Weights of a small audio captioner.
Data: trained on single notes of musical instruments (NSynth), 184686 training examples.
Rows from block 2 of the text decoder of a small audio captioner, named by matrix and row number. Rows with one number belong to one neuron. Each number is 500 + 40 x the weight over its row's rms, rounded and kept within 0 to 999. All counts start at 0. Numbers have three digits each.
After each neuron's rows are labels from the 100 texts, of 14976, where the neuron reaches its largest size: "tokens" is the input token at the peak. Only what is clearly more common there than usual is listed. The data: single notes of musical instruments (NSynth).
# gate: MLP gate (decoder.blocks.2.mlp.gate.weight, 960x320), inputs 160-319
# fc1: MLP up (decoder.blocks.2.mlp.fc1.weight, 960x320), inputs 160-319
# fc2: MLP down (decoder.blocks.2.mlp.fc2.weight, 320x960, transposed), outputs 160-319

gate.475:437392550523521541526452503489484478462437483512497471498460523488504420546429562494507466530474544506470433419464506492488379497497563551431492556450465488422559468435501523477505491444488473474541520469458498495433505459529514501499468544484518567485476513514536416508483505448463491512438460496540539531507510518556476521515511492577522531526492471489558598481511529519461532529480493506510494498469471534519541502522568501522510504466447490510507522511446533485529539536508559
fc1.475:488469449488527467539555415551530545447530592546462500515533503508581494589509399456541501497496508457488465484506529561489553468547441566462479484500492522592506558461484479497494604491510629506426571594554480427503469496523573521580465530470561516476525550515483494541465416486519433551576497455525526513498501527486505475476525541490503557469536551576506462484524537513504502442510440472458487444469530483489434508472477489470605516450506452466518507505501485432512547492423517
fc2.475:477535465458526501451570450512522529485444489510459544518479470467503434534512481473495510449500523473436495498428538530503457472539477426521500410473540490594463486537480485530497481489516524461510483550501528491521509503498509534433456502513447523541563505446559499432480513504469483547559571468514468486460554490446510574528486435429498422488553503528535524468504468535553512432484509477481471528531472531462473410425535505501500479466400526596512485412499483492526529485534465
tokens: "synth"; "<end>"

gate.656:434528531581463526499476500533537494458484520471503465365435394493462553516526480499464472506507510544524511505497497478488421537519453513471510569474440568508414479444558487430528494500516501496518520472452493434449468443491471478464457517532541584530516533549515497484478446473527502514478479468523536482498510551570517450489490575472530532477475447481495557509552550505428485504504423476520454449521564499583531516456487484539529488544498415519542473450483486554495481564572513
fc1.656:534497554583495523481506510498555488509541472478431464483508529573569571516514547493537420499536483503506490533529475506531487500499473479513436602540521535432425535482518486509492514549458514515470448558480460471421453479553528515510562533525505484490448533477376513535534554518548430550530484528534491573498543519493536478506503515463493490493428458488521500510568566468501498571514510436538458491528543480474502438527547559516462487473533482510488536498527485439479509533510430
fc2.656:557434481553485468514547469486439548456449434486473478391561494537516562492470511585460540465500481450537490503466515473478500484428422432506479451487530509543502478487466493510518452512399415494529573545426528469525480486524507539475484469447540515483507476452516489445437506496454529455509519472493546516507485546482470529465584498503518469459512578499517464512481417542446530512498506551536488525469540563460515464420498477505507506499481554512515481507530506494583553523531522
tokens: ","; "synth"; "velocity"

gate.526:501466508524537530539483459474517404461484508532505501557439423520559522468446452482516497500547531513493499498431521500466543525509506498546456481599554545474444443450541508575530499436550436516553480502534536515438456511550423555521420521466414509459502485475486497498495511498514455461472506500543461484552505434471592517467519489527582568536513485507449598552447478451502575534550564474448474533575475505495493425485488532479535435524511500536576499477489549509548502564464538
fc1.526:528439453477497578525493527501489567537474458501494501466475533440452414511516517513504486516437543551499451490510487493508451493580499486610530538485434437475491478440459440436602529514539465480481578570508471531512523492530474446473526492538560513534443488537542544477522513533461560539532504528538506508488417438492526522542524475437493480557502535569516502473561412530457460447473433485499526509490503544399537563493475532568486504509473483495483519523529508527530471551475483
fc2.526:467513481510471475497458501476471543458473494523473515499518485518531522476506481483561422528516583529465462572514480557462462520542546529493480461486526491493527488550561526531537491479567470540529467544470485518550531648489487485497457498457429507524522446520458507489511473460509448523469493481546492470522497499473450482525512509506497518483548463456557510579475606557551522485553532519523487507533515494497506490491441517528524557580467511532552529464538510500423527521489541
tokens: "electronic"; "acoustic"

gate.662:483499525531507404468562451476489452497518517528495489504508477450488528552486422519489480537501580477489479564483608504436468454471453517433518470490575470473512489516485498465521475489478468441429527495508568519554512472507535507503482505520509478460503444534546479518505413462480580447526529443491514471531461546560541476549563428486515492507535443495481464513482510519435571448489442479586435520474562520499537505474533549469466524463497506496452462435488452447510543457519565
fc1.662:550474492507564480553543506491538568530536500472482532420507533488550460558484507481441532486607513543585527469478480502515530465508460471507515425513515480458479540581493452513523552494488579476524557495423480503546478461518446450451583529528522458476468508549454517437547518540523570458433537475480496521483445557527567529491526470525520444483507509509533493545504489547455478534523492510387518477529468456544495524520474564560490524480464579481468550461476558479388571539513434
fc2.662:497515472465502500480507462505490520543481490538431519484508545534560535515486526508486588481481424520399495544504440597464509504454495553531433485455466514490489532557458471468494525488437473495461552484575489506438495436456493535504568569497436586538557413493460539483492395521584507508502460462516649492459527531515474494472500484527481499519527499459483503495500473452554503499465538533511462471517548524472506494588483513513492524541502514514461514451551486564517511511499537
tokens: "#"

gate.455:469535505469497465539563458520508560468469443499502539523514536494483508507499434526523520551504470494495491488503565501450474466439552498521401443530588480509509500440508540537388485520557487497519481556466489491481414504444468587410524475479533518514452560480522505396530473568457489560444486455504439492552564471579466510541501569531535561530541546518471534545532504487494553493561497556524459536530448525477561448445492463474532529602477533483512554488473516516540577591558484
fc1.455:484484533508535484493453462535497484451440522539518570607545461509476566533536491546503465550568555560490502485584519473481415496509443459519438470469507431478478484528432537478414472451509467527499501523541462432494450475572504527517477514445515525474442555434583446490453541509502497538525457493515492476493484458460494433584449458445529541471548539533504568530517548488549510509536546418564488472532517488428494483470478554441523544508489450442425491506527440543524478490432528
fc2.455:493562473454558505497588520557507522468538522443557549476531519477474533486480530472436541505482442452485435457488478439459512501499552423479522556532532473498530530487510514476465534546516544433433589470487474550529470516536477539482511469496533507503450461556494576544480513502512502482498462563443449513526553512438528535517539481512508593519483438445481471492489454483439490515521501499439529542563515508527534468517535474481428476438439579519478521544492509524509486472474506
tokens: "c"; "g"; "f"; "d"

gate.541:499459468501490450483472506506503483495492471552465449525576480488483550421511405471517476478458417507477530495560407540531482483507492512443563565464475516501534497460555525457481473596529525505520548473462485529502539478474493542557483468517452538502518490463504493472505512542471478561533569627507496491513562536460550456516533512510435510479489552551558534519494460512470538529471514540566501515520480466512489482512498493521594509523511471438486516457472496475591534508539505
fc1.541:546565491530519500474492519501477489479441515468627525475496465509458459490566496539473473529504531509490529491516560516503538508497509516529484445520503519458584526466575485562512482533490500515563483542494572440420480484474422426524523517479448507501491486449525436477546497438521477483526548437528570463506475436567413515527394562473494481523535498537549446511406473461505591506527537515514523488486455553436532490394486477424540525520530495506471459503499565526386495521503558
fc2.541:445504535508547479554486591492478509459519521459521498495498509437495500474523492551528554530357497509527497556451440482532536424476516466469502466499561473489559525474511533416483499539446540513566587494493514502575459491482553530412447508469503521433419471483528508473415480466527481528481486500525485499524503474486495564504508531477458514465533500500509516457562448503519533483528499428498449458521461468468490474421526484513525453502477517497527571481573512532484506498438514
tokens: "velocity"

gate.746:478533476533499480500525467510511571478541498505447579515541462496482504545529432478491494413499482509472433447493488498531503445494509485495504570492548505509489517471488447497495562456545372524581490475470587511507444524536480514501522500418480521504529462537527480468501458443439459451520475432501467501444472441418539502500491458437524496460478524544515488469533525475510520500431466519536485511509484462501486493532468412576414491493547510498469506554520410473453555448605490
fc1.746:510443541500553450528484528493487436509471376420470462492483491525467501451480487466498497524460512475491556540510473495501521517599548496520498487405440495497496479483487471514565487581488471460440524482505483515520483507508486452522449505439554537423503544522526571497598483533484522492500580560518528538497466496549477506584495455471395483434487483527518445481573527446557557464454479491481449487508493476537535446556504505537576522472464463457482481484498479564506516510465500
fc2.746:457455511471536469541573488440536456466444483531475479505511488582437479538537502652424487423525526503507496469486426444500555473493549428529488500473572493521554533419489492462589529488500470498450467488488478514495543577486508483502469486487483480523524500530435523521552531461530505489505541488556480474548542626518442504491531555508515504544466558578537510483507513519489454534537511450502491460531445469528418533538511454461403564471476424504490511512471511540496572509469468
tokens: "acoustic"; "synthetic"

gate.722:491431465510498524526507506520556508573458465550517435501547430460403445520508530470462531415541481516488567494480456495503521480517491480487527494558506501491546594487526559478453461569512507510585511496498527397501400512461487473505529453511533544497558467468541556503489504545486468576450511498466496469503497481513496494536423522592461503498406507411444496455506568478528495531549415478539540505488481464519549514504528530545507401502535570479490482427472553528420448487558507
fc1.722:440455475541503558461461526446514535484435511460551505603482519511485460497539471599559509446505487478475505519458552468554508558534447457426444568448524401487462453580467533571490504513469530455528446450539523475521494557452490550527449493513498469510563497493471444516552504439494481473476456593539467477471486439498546470423466460436479553503478507448475462488522586511538545431529538535542519544403558466559521478398467490528504473428486469466484473619502548484467518559531433
fc2.722:494466555544540475511500516500449523464508441524543443522474518547485449459488539505457560456477603507486499583479515523423523497528529522568441510481475498469534561510503546543574454537513496472555474548523458526517494547522528469517556469461506494556476493476544543499510517547469465465471426459448583521511501545471515428597514524441553490451501519537545540517463533516534431431465487558492443428555433511498525444510493524455544564538449569524509509415470461509508476491410495
tokens: ","

gate.572:468528505503531515549481507521489554469438498593477537533447480539486495535550506496476497522520411513467420568439524477479483537504467442463536552517478517478517581512562506453449529554457536532517488428485431521492472477508476531520515527468595581423507539529461481550564474524476541476527503467478535505531524473522529485579456451512515467449473557471513485470424454527560537562545482477501519466511472434548526531558405472459543541457481425511569518487458508491453463431445520
fc1.572:473521509514550478518541418484407488433468441495548467584553521520472587533553515389474554591430461484507522507472493510480541496577535539460363465536499509524428525445452493466496485486511513430607524547506477515463492527519441508516450460510483496519438540487562479511430566485489510564543505502536438496512462478534437456417455493558505518453458531483476502464471555445537479461562517540571565534502526531499502507463530543548521515517508546516499493509508517536584561549520683
fc2.572:513449446503566506560497434448495454496461512434440517528443501429521520461515510501551482565460469497483451550505500483510504468594529488520484492455485497476515505462611479515511494544435558529450491499512505515521506383489464563512472436523523550497501501527562465498489508476542455501535541537537455546463509508470514520453525496588543432533440466490478456535514450500533537487443471543524473530470480566517462524443395429474484526490542470431382441486447508490471430536502540
tokens: ","

gate.171:455520548532549530494560447499464433590529518520443533504510530481531483577460524507556561461476445521515506556495473562495480513492500577431503478488530443527453535481492525439525424431497402494498478528489506510455486572523491434527517511604475474481474501524477530465528519524515473506526514538483440513464543485424449509482479492484514493439488523536540473460495465476494500526486438465475451486573412506531453571521508493501499460591482459593460441554530498507464565549481535
fc1.171:487523504474519457440474529523501551529513483428444537648531455449505472429521450474414470559552493522439436538475497527467506456464557453579457555510565469437492475466472517541485538548426465407532496423479512544483499487476447552475495476483471480517455551523501513507450511482506526538545482495461541549429577582489427501475540494457512491530508557488462475499508501452489480388530520538583555499528497548479567521526501497439586518444527550431495532437507474492504440440551523
fc2.171:486490455468461540537426501480496540531532510478565519430573572527543488533519549557519434486490464424540539499446449500511533534498520464540451506547504535445441465576433474474540513550493429497586452553533458527486462468449456471544569474523472482505562468460515439482527474486490478502482493481478557508484476529538487496515508485447463457536553451475399563564502471480541514462447467610488494542447416487411500576537515499447493472496544559492524535476530481474510475512445518
tokens: "synth"

gate.29:494530542536463461480446531501524530570486496481550474468524541464451510589517522468488476547524475506451544544477539521484463475492514514495456416477536562543541512522492474499427445556468491466488571457554588501439453475470529477491482498489477477503527499580456454486526496484520524494513466484488450486493548523491561540555497507511421497515483535485460400465481473492426512454488421545571524517405565528585560542465584409427462519530443418415407506446487460505482485540513514
fc1.29:530500459573524411514497587543489493500477476488534528512544504514492537493540540468510505555532446515479496514456461520475513511457526486509530535370551451483515488538501496480529449491555542537533493485449510429492447521520558501562591519505499461489539445538512529465446494477490558551473424451455509409519499439563519551556447497453515478540418538545490509476513525487507550563474523508515541430435558510533524436553530525526478548496540490475464496517499533458464438518425456
fc2.29:502509436467475533418541476427484512599510528479506495492541513506503469604540578521435544531529526484504486532470418461508541503422528492540451504412483530485477505485432470455400493484471465470477516493511526530489525517451522513525528499460491509570476550523540491484493505542535499572485460510465513535520462529500466526551516486481471445566573489470565543481510511458495476544487524515469509553517428525545529468551459541517453460568508468465490524434481419524488511581518425
tokens: "#"

gate.385:463499438485537505459484442563504514473429431515521520533491494511517512491460548520548539545472545485392501526478454453486528530449512581491503568495498467512526517487469491384488524562525537452551490498493483502509432443527507482521506480568455454518518546561470463528552552494531528518563467481438462476520438479479517491503525430477560531513483491528405502530529469438605490590555469482538533447466492494466514433433526511476510507478444540526490527574537488502484490576476476
fc1.385:489550486482426557586520495501492388541486534484508532538499497522518535533546538501498511473504475456445503485479549488449487543449505468451513475472516530510456477508522551558546521485431549486501506508524476502532438442488468518493497552540407506423502484425527444504530523513514500508513495523478440497488564521475483490497479505481535501444527484492486429526504518457511463538450567558464603555490484493471536535506472484464539451501432512483595528506486453480445520506499513
fc2.385:538575442499433509451513476455545502469592545461483456529436527602549513474471494477489584508460431535521441501505547495463446466476430518510464584597433460465453576534491477466491521471480552511449558514446441558456458510568467463489515478533505558488405433501571478596489458551473525482538417524496498529508425542543469463445428554477551526591532428479497491494511496519499560489522472488486526484505502490509521468494503429408455534490549463505480470450557563484511455518514542
tokens: "electronic"; "#"

gate.610:468521524509559526552499525489543489508572464484515453574431416483517491469503466554484513487458515536604553487528466475490536486490555489437437458510491480568435510503463478487485567593484501465532477469536502464463490475479516458550507563471464503565444458491541540572455623530441535525576516448470532510518453473524552434530434474428517490571493518599464471454470492495470565423478566529471535569448521526550538523475456479474405590497536492527486441482518519454503497478530450
fc1.610:504535451515502460559540486459534521513496509472493463498495493548490470441426532450496563569478454481535543467477438487468491503529528419491448579511532444504549531483453447417539535526505534479465510489460451401419500502516469520455519496507512435468509510556531503517503469548516481541540464494461476506492406547554479530483488501410548475529492451458476513450487448540473478477496551500476535461411514509567460533495513502431475477449473543463526473481409578563489508566577491
fc2.610:480461504501521517443510551476523564501461474506512559497531518529485543507524507496525494437475505462524472468509520522518522484583499508513532427539569466575497493550518464423471504492490499458494498517540550460485457486487534521455477514525453596479465502381488588474497491558533493543438518497519537460519495514519471572516468459566551494469562547537467558520515461565504520469446452499527500468513528487490471547512493486492478517525461479582443538519577447454593500478477486
tokens: "#"

gate.421:560504406494493518514533467552459506538502462475470493494473501545532479580461463499467549500484476523500400431480494481487468543518487437454513512478495508538514496487483570474530505491491523468503495460499493535454516493478459519526483467439447582472535496441473467553512563553512522522578511478486473547479508510517452534474500546479511440532476509511504515511539507547487543491513534494565472511472598517467389547545492514459512513508560475503443511501527512513509515606443533
fc1.421:500495518541465509574486561530470573469502489486495492471560501492462524560483456507383529524435448497516473519522534491462502437526514495563498455445544495570523488456488571503554451515499553472483545508385490528554552442504451508432426571448487541470432545487507503487521479550432520516461464497505539502488457506463497487582469556477477496513468471474440517552475458466520482526535530567528473564553526504456542502503512553447548511540548473418419508536495430464479540478565541
fc2.421:554473535539429436521464542505530461454445478480501474495478535505541473469504440469508482501552482460490516507540480579549577592468527449499549539493502498488472438496432482537486484529508533458508491596485498431577522486544530451462500479463421503478525507505462514509492529577438522477518487518443541526485484499478476501518517484506505513542460356502519477400496493532517463491480511517400471481462502489492485576497476507453503486542455555512538468491470526426446495508495459
tokens: ","

gate.675:516467490475514503518479485478504528498474560541473485572555544583422523536472524539434507521594526526483550478499483510527524475447521507478548534513400431544492519459520446480504476463509436450468538459552484465511520555599509529507500513416486482512441459552518484502499469448457429470507516491513432426505452508509511537448471499546583556519534499475528516501468531530557580503470549402537489500485529500520506497527488512533482513622447545519468487467487432468574474539508461
fc1.675:411468553485545523499487572460494542488462467513456464524474502555441484470526504487469502546558510514405469518530414459549473505542491427502485466532475508439505671491492453538521420494399466481463478475477508487470483478478555501484496538482463535507528497503456551470528501472490483486513459474521501539450497487496590483557536497510488524522519498437559464488523496514515466541505487502550497565564495453514547532501491500463477635526506405496504454476530440531509519439538509
fc2.675:428522486521476495483522471502558505546538504514491375513540503552480455361443449477498588402479560415446486512495462499527565497470519480495525452512468497522521628551536528553528531489474556455515551501520515425519442479542496619484449497469483560513532505487505520528473449516518500448505575513451507505495472509527424544493389440499565461525488476512440443490481467507487462527505499452565497481575484560514483492428503521479497507524555458539524446479578517514523464508553570
tokens: "synth"

gate.414:475496489552488499525509479495480460534475469545479545502483523554527435414552443491427471573484458475544466431512515470503499562493435476495533483433473500498549485515566569518404484465448483569491511565467442446538477483547514494515549470482510542489508418471504493497584499536499537465558473489432483430574527459521518499453437499533470501504510505523408532466469483484482460511501476480516541487491532453459532536499540487526581467442484475483470510495467504490510485418559472
fc1.414:535482571487556473476495558526482502515490527602499496455478481534498545494453528471508450562479559479511494427509487460504463535505457560493520520501485475444489513505532551501488521495515601499498463541488480485466537526555518483545530556529525511552499568436428486481505481535501526508528483498461452575538535535529492492413510583504552586581485533558464556498475404500541501498479432399592500482548524477483485473467538539519452473471499458458493615520522528500507502542483528
fc2.414:543432398508473532491435538509442467466475544505481477447586507466506452438529490452497514543508497499513400491498585537507467574445496522526458459514460520433487554464480484489502463586536477487511474505457519474592519515464470633471522565510469498511491534421480532507464469530486493499513498445498475472479559495527475592411491516464543485492489560438428476519518478409476522430546585503506502535514556490485549568480494480471484463506486486547527494469490489470552471501479443
tokens: "synth"

gate.38:455495507533473552466550496546491419480454501494441501484460546555518459515479584469498529499480481461461529475446498479499395559536524490523578573558554465472463524497562470490493459535507533547632434528543502556477569404539564469482500526516498549490467557527525514529579493478560531454487540526516482482505484550513467526533524511501443553442501452548490498449452536444468510490519465492562456550471507445522400465463555439491518507456469528461543458453501487498517513449439501
fc1.38:452489559513421504497533560520571517472467469507527464540527515467531518506483509492439507529524505458450512551488431494513496482543590587544553501513517423514481555456534504464482479500505540509516467607523559511548576514514484543543517525494509528466493489544494469519563537517526552463479571552476541555506545495462449468502479449443523543494513525483443421517493507526444447455544497537479516501456562472512409448468509425511538536462432533541523452507513462466455490456500522
fc2.38:498535497492436498502458527474511479521421538476496514480497476536457448514510523558489527461488489504536505524493512543508451621523495497529451530534506537478453472558329525516490463548504516481444455480481445521534547612488546476501505499437503549432494473402551558529443475499504486540493449485493518513493491504459465480455513469511511489482486465471489540379535490496526510474492521594505489455508485498493410486502482495501473507487491526543428528524445462524444507489560525
tokens: "acoustic"

gate.562:517443465473517519550498479486491480490466463503488458484469499568537514440523499423469472521467492539435445525482561457415445460465425554484574440494420544526478475476507590491542473492570448561472495519436475556541472559470507444511504515427530560524575490502473460599484483546541473528476506489486437552522489498488452562537510520570503507594530506524424512456505566480528530464506495523474544499500430480502519466473537553595481417496454499480511513485454471450491435539453551
fc1.562:496431473540530528524450449502546515461448518519496508457461487479514430478552491480489543512394491525527537467476475519551455498524461491530531508472457469466450551431480543463502487541503468573519487473473485558450500471519490399463567477465487545522511502533584450502452531440464472478483477501378503519554490518526486487512471538493491520534555467454443486434457532471498524510470478468410554512535548503510587526492539515587489489465487489439533536544500489552446487467475489
fc2.562:583440500443533466458465509521509517531447462511442470512428467582512462557494584466485464589535529568501506495493490556533464453504475533422464492497558459552525517479397556469520508560546470524489544562573488543472531427517558513530450427466525472534506503480445501499469527505516558506511583438494517534510420506471445519470531513498457441468550551514504504449541554490484513495502480477500484491421505448448467555499540464508540465494467496455601495487451542522440462538514490
tokens: ","

gate.619:523514551517524480480495407517545565490503491600516451478507535443516523500474514487516452454507501571466471516566527539467546544546495525454508540530475436454528475501541530482516548474473439570468547495522512454496448530483530444503492478563485508484525492600466504572445488461510528451477468606482506520517573505469548498461487474517539526485495535484533496503470502477510497517518468546514461495555474526410490463434518511505457453460548494532512471543386454484562472534512450
fc1.619:448522514506509522417479503482424513545477488537466483513515503571498472497512402445541489505484454534489449566529488443545565599546524512553499513522504432532483485479509545536469450550495485538541543549441591483502510461472480515502498519512521463498494466541526495511544531519523550466512454537471474514555506500584453491485464475525604503590513534490525511512494478496573408438485494498452451532579470459530549462496497478523484431426482504489473495521436497447497507410510480
fc2.619:459510526490467509479486483530482492471469472593490492505460510498466490486463446527550448547461520494553545476497510560472451547502480559429406566480504528464551599513435493486533545472481490523454541477515538481488501511475472595530526489545486500546484496505490533479541479524508557472539484485471517541529469481490317481486436528519488453531425485449566557533502433460448503421470541528520555469489502528491516487560510472462519558397452484489552457487532478457552441503515511
tokens: ","

gate.63:492483518456473491508504516453563428491466529563555500547518522500493581498508431495515516510423532525530423554539525502506461519473496471506491551568547545518470459497552512457499446433445478449545530492533442496581513483523450559462509579491431512487475536548488563531477475504508562520489496439540559532561490470466589515464452510475533493541505477588557529542568530487500514460523496543517619499642512466513495518459504555500475476527503493490495479485565483506485478525490513
fc1.63:512529495514526566507428505471509522560503513446457537487454471481526525495515490448578460532492470492514534486484556496493483421498477545528526505530510442446439553474496558481443485571528498446513552503571501532501444514513559541507545518502564465442569471529475465604541476452467509502488494455485537484454445566465456514513536515496494499503519575493514468550477525494468524512428528456421483478493519495524502508475450477462560491472532519508445539532436506493506579534395509
fc2.63:494478431448539515495436488461525579454477446502469477489441509526454405422541512517486505510538510559527443487516471484532536482570527552547545478527510515507543497533551458519524459559547528555512454527528556448494472608509497530471412419479479520478496543499503512526501496477522563428549553502507444544453539572462486525474522583494476513494512471534447544531540467443575492410472502501533486537518506492507464455488476510484507518426497463549581540532451529427474497533525462
tokens: "electronic"

gate.149:564446470512505466481473450481504462516548549623482520462422512475519451518513520450467442508509510505497433477434514531554503517497468540477519499460492421509470427499640579487535508559424487520499450517535497492503460485509456632458471514424450469448410535510453551459468566489495422473606492490501580483449471450459509496527490503535412513471478528493410470485505490452489484580572546486527506559477502530492461525484437572496477552499448539499464523489514451497489479501502519
fc1.149:477449524513500503504544516571527443468503514548533412440476515582549492559529471495460482498399542430488517531486514503532450490458555500491443534468469497521516518539505483477528462510486521550490487470465497462514492504422483462427451523492463420514414483484451495496587513512533443523512438505487500467502578558433512577563488463583487549485509471569500500482459483511479439540529609482462526443548594526490452470459529480475453507544484516542502552479484464470462515510522529
fc2.149:499557537489471515474525448511482500499509453452522511478503493484497491460447559492529558527494496527465451500448504517550521490512455537452475488472456480508484546564505495522534461556546447485478502537538473546488508387510543600502528542501532543447500481523578464481474499531537571511519554475506498552492475575511483521513560504535520467523562451539505564527525447500503559448499437536508519547507443486481461519441531544539494502554430533529510483502493558476476490492436493
tokens: "acoustic"

gate.411:464463513485477537469572505529508481538465478515495431448581543478535531515510474554472485444467526511529486491478482532439426427512590427503502495560458498478493590525490489462453512568557509444503526449579462492538491490464526496492479456577497510575484463489484435531491522432490482506551458526472501459545482488562507546448433517536511455584496540432547455489442513475479396472599531479492472427500481493483461458478569450535551581466588507445481464457522562504478523485454453
fc1.411:520498504518433577446510505468515524465501499513455556516474466504501492554443495462553428536501538474429473485470498519462452536521484503454386512467572472534499444457432471439517515497503500464520538504499473457466543475500566459504516494490471510493523493516434517522521459470463488509485498474520571412600539518427456502481541534477527481518497480510441490588468568496487453529446573550555518601535492530511534499480499540436436529449529523555535586505460528474519495538508456
fc2.411:547566513539455551545496486499550504528436426550509452563509454557476493568542518486493445503588523525391439467507491409492492529579542500492486511477468504433429525515570521467488448519474449489474529500533536503513509585485522543454557468528506534486535478446533493567551400509481579483480498474516435500503463542472478483485511405502611480507492510486504502498516456452478508477499501530499475515527428501487511521511516507511538507467556458487530530527536517469489460448430491
tokens: "electronic"

gate.224:499564491475462515411518479476536436528507598497584514500537481502477502498449528447519503496503448540572499488482602452446474528505494476460492497453526508556491568499530607468407506539441518607516547525463414536494521522507534538492476513462475489489449465534452539542538434512445471488433514511489486518544529519501491577474527518466516458488474519468483499543536448461480561635547558556521484476491561491473508436563511515582517544546517499505446455605443444462537531476530470
fc1.224:501464559462565483493453430524526566470474488489516472468543589525525550509572530523543495524485517436467514496497486468517516503506491556533492509473543393451505425460487486501505502519530512558501425481501481497494465505524476600503517541542563548424457544477524466554504494473539582541507579465504575468489516547616503504546509466581494460500409497567523480439462487501482530514548513523538519572537468550428502524528532440468530512472493496554508580469494417495516458463449471
fc2.224:472496428583512488530561533572561474474474479512447509568472496514460447507542483513516475458493555474526470489537516493544504452555503488545533493482508519487441602464514470559528545484500480504495452500577504439431500485428476502493562550474525535490553494541512514545469454488455512483527519588511557511448525442488400478480448433546582446527428520429494464509612471512545539480494490574551519542567553483486498476554491458514488529510510529604523481502522509487512430549472574
tokens: ","

gate.289:471502501479504552543570552508529544524534458453528395513511508474492524472504473497448486546468562528522473533498564467441495540512486535405518456445451498534448554514475489396542493472472525520536454490458506447474521455485509522435475510492420520384501555492469509489454527514532476372511533513524521449493649519476465446493495521440486507468519455458580521530522525532455481510488482494457434460485491460498482527485455511534543513566557518517517453482582481515540482482493465
fc1.289:497421529442492474442460404478486492485466538514413417478463531502516505487474519486456547470504510563457466505547507544485483534498451569531562445501493549457532537458502465476603499491457524501521465533440453406551521466439507476516481504519462522416507450524555565497515557537554502561481446481517533461481427423433514458577536539475530503557528533462517537495434541507483469510574597534457490524415516544490493448469438499488465493486491537476490532464513491546532513492491431
fc2.289:501576496466489474510485460498527530522477462540534531503462506574495498467546449542492473537496532561494489523515518537588530495473508607467581516539580590487488539537511567556547503500470545552510509524545547497516493443512438527517508534496394543460508521525548561468552553474408503503499541505493489463468470541471508450498546451486491579498485496487510488516431486480518495560452478445475446539539514484481460519503489473527493490485474425519478496494522448560467564496514477
tokens: "synth"; "synthetic"

gate.646:492565480457438510457600489501521536459530440541443442516435491452473510496457472482491497527475485527527479479462438520503484484420459482487520408567566547513493427489473480541556538488494492528545486539549475492549520503452508546506447470401448430517519493456546442473476559500474580536518488571597418504471528515419495521567519426553523488519460490548539460493556466502485502482532537529536479501455504500507538491576539501504488436542540530454436478551492479463495516521568537
fc1.646:512452560553564474484423441482528441563441463502496532469496448508468509419428515453444522543501446470490563467488550504469512540476472546557482583468433497488502509510466566485482442507512539500499463518519554454481526433587439488473572568513515508503495505595549494511556506453543516486470405437484472501480530458496444521499428557551508458510564593437503535495387518505510510464541465523547520565545465522535478467451484509460509481546458481542530512491577452492514510473502508
fc2.646:533438496483480498532559449525497514496463516462517448542510479507524483533433519515543516554526485557556606499477506512630500426518538499548525532542478484500489553464455555522530561512473521501484484506446491556521524585559530555446518502511458533493519519484446485488471464503446515458500445509508504481521534449466402544495487455470436527515484484523466497461524505464464433511475477384562505553496516537454507574492480470532519516447546493518476518511525440594486550508574519
tokens: "velocity"; "<end>"

gate.208:514533540569483446590459503462472517489463544535493530465530516571548473511540494532509450552503526556497468485435508519464593521529523450389414496583519473547493439536443470543558577446497510532534622463546517524477482498481530527575511522493505445549522494507546486486499522541556482451453549497462468480444512469512521500460546421477581452466532505403484499514494508503489487489469507451552500493533545525516434586462537521539473543481465506514453483440563527424497507441459487
fc1.208:496492483415524523519504429550554458517573457499425471466518603502451464489461493479492395488566512516449517571554532457459527512482473524498506454534455538497454588430605513458408451481492489520467507524514461532512569507527495515524440492497513512524475484500488497450499474525449497454522508508484444479536482522439492448432567537513576500520427423498480489458498535554482494473467521522537496547497493502479511494513528585439507451482502535570495531480516384534529472569546509
fc2.208:496471494447533502503509551522551486538498547495497431444482489489557474542510481589474461512504534564505407517512548482511504464518502576559505558489497478562498510524567531528515559431487478509465514513513486506522466563492518533480487535518521471461513433593517510592598540526500507473538512445472415490470504498531453443479496507500508478464518541493576490481488419454535487470491447442506514525459499461495519415461502464450442545535481549471479526507510449443528510501487479
tokens: "acoustic"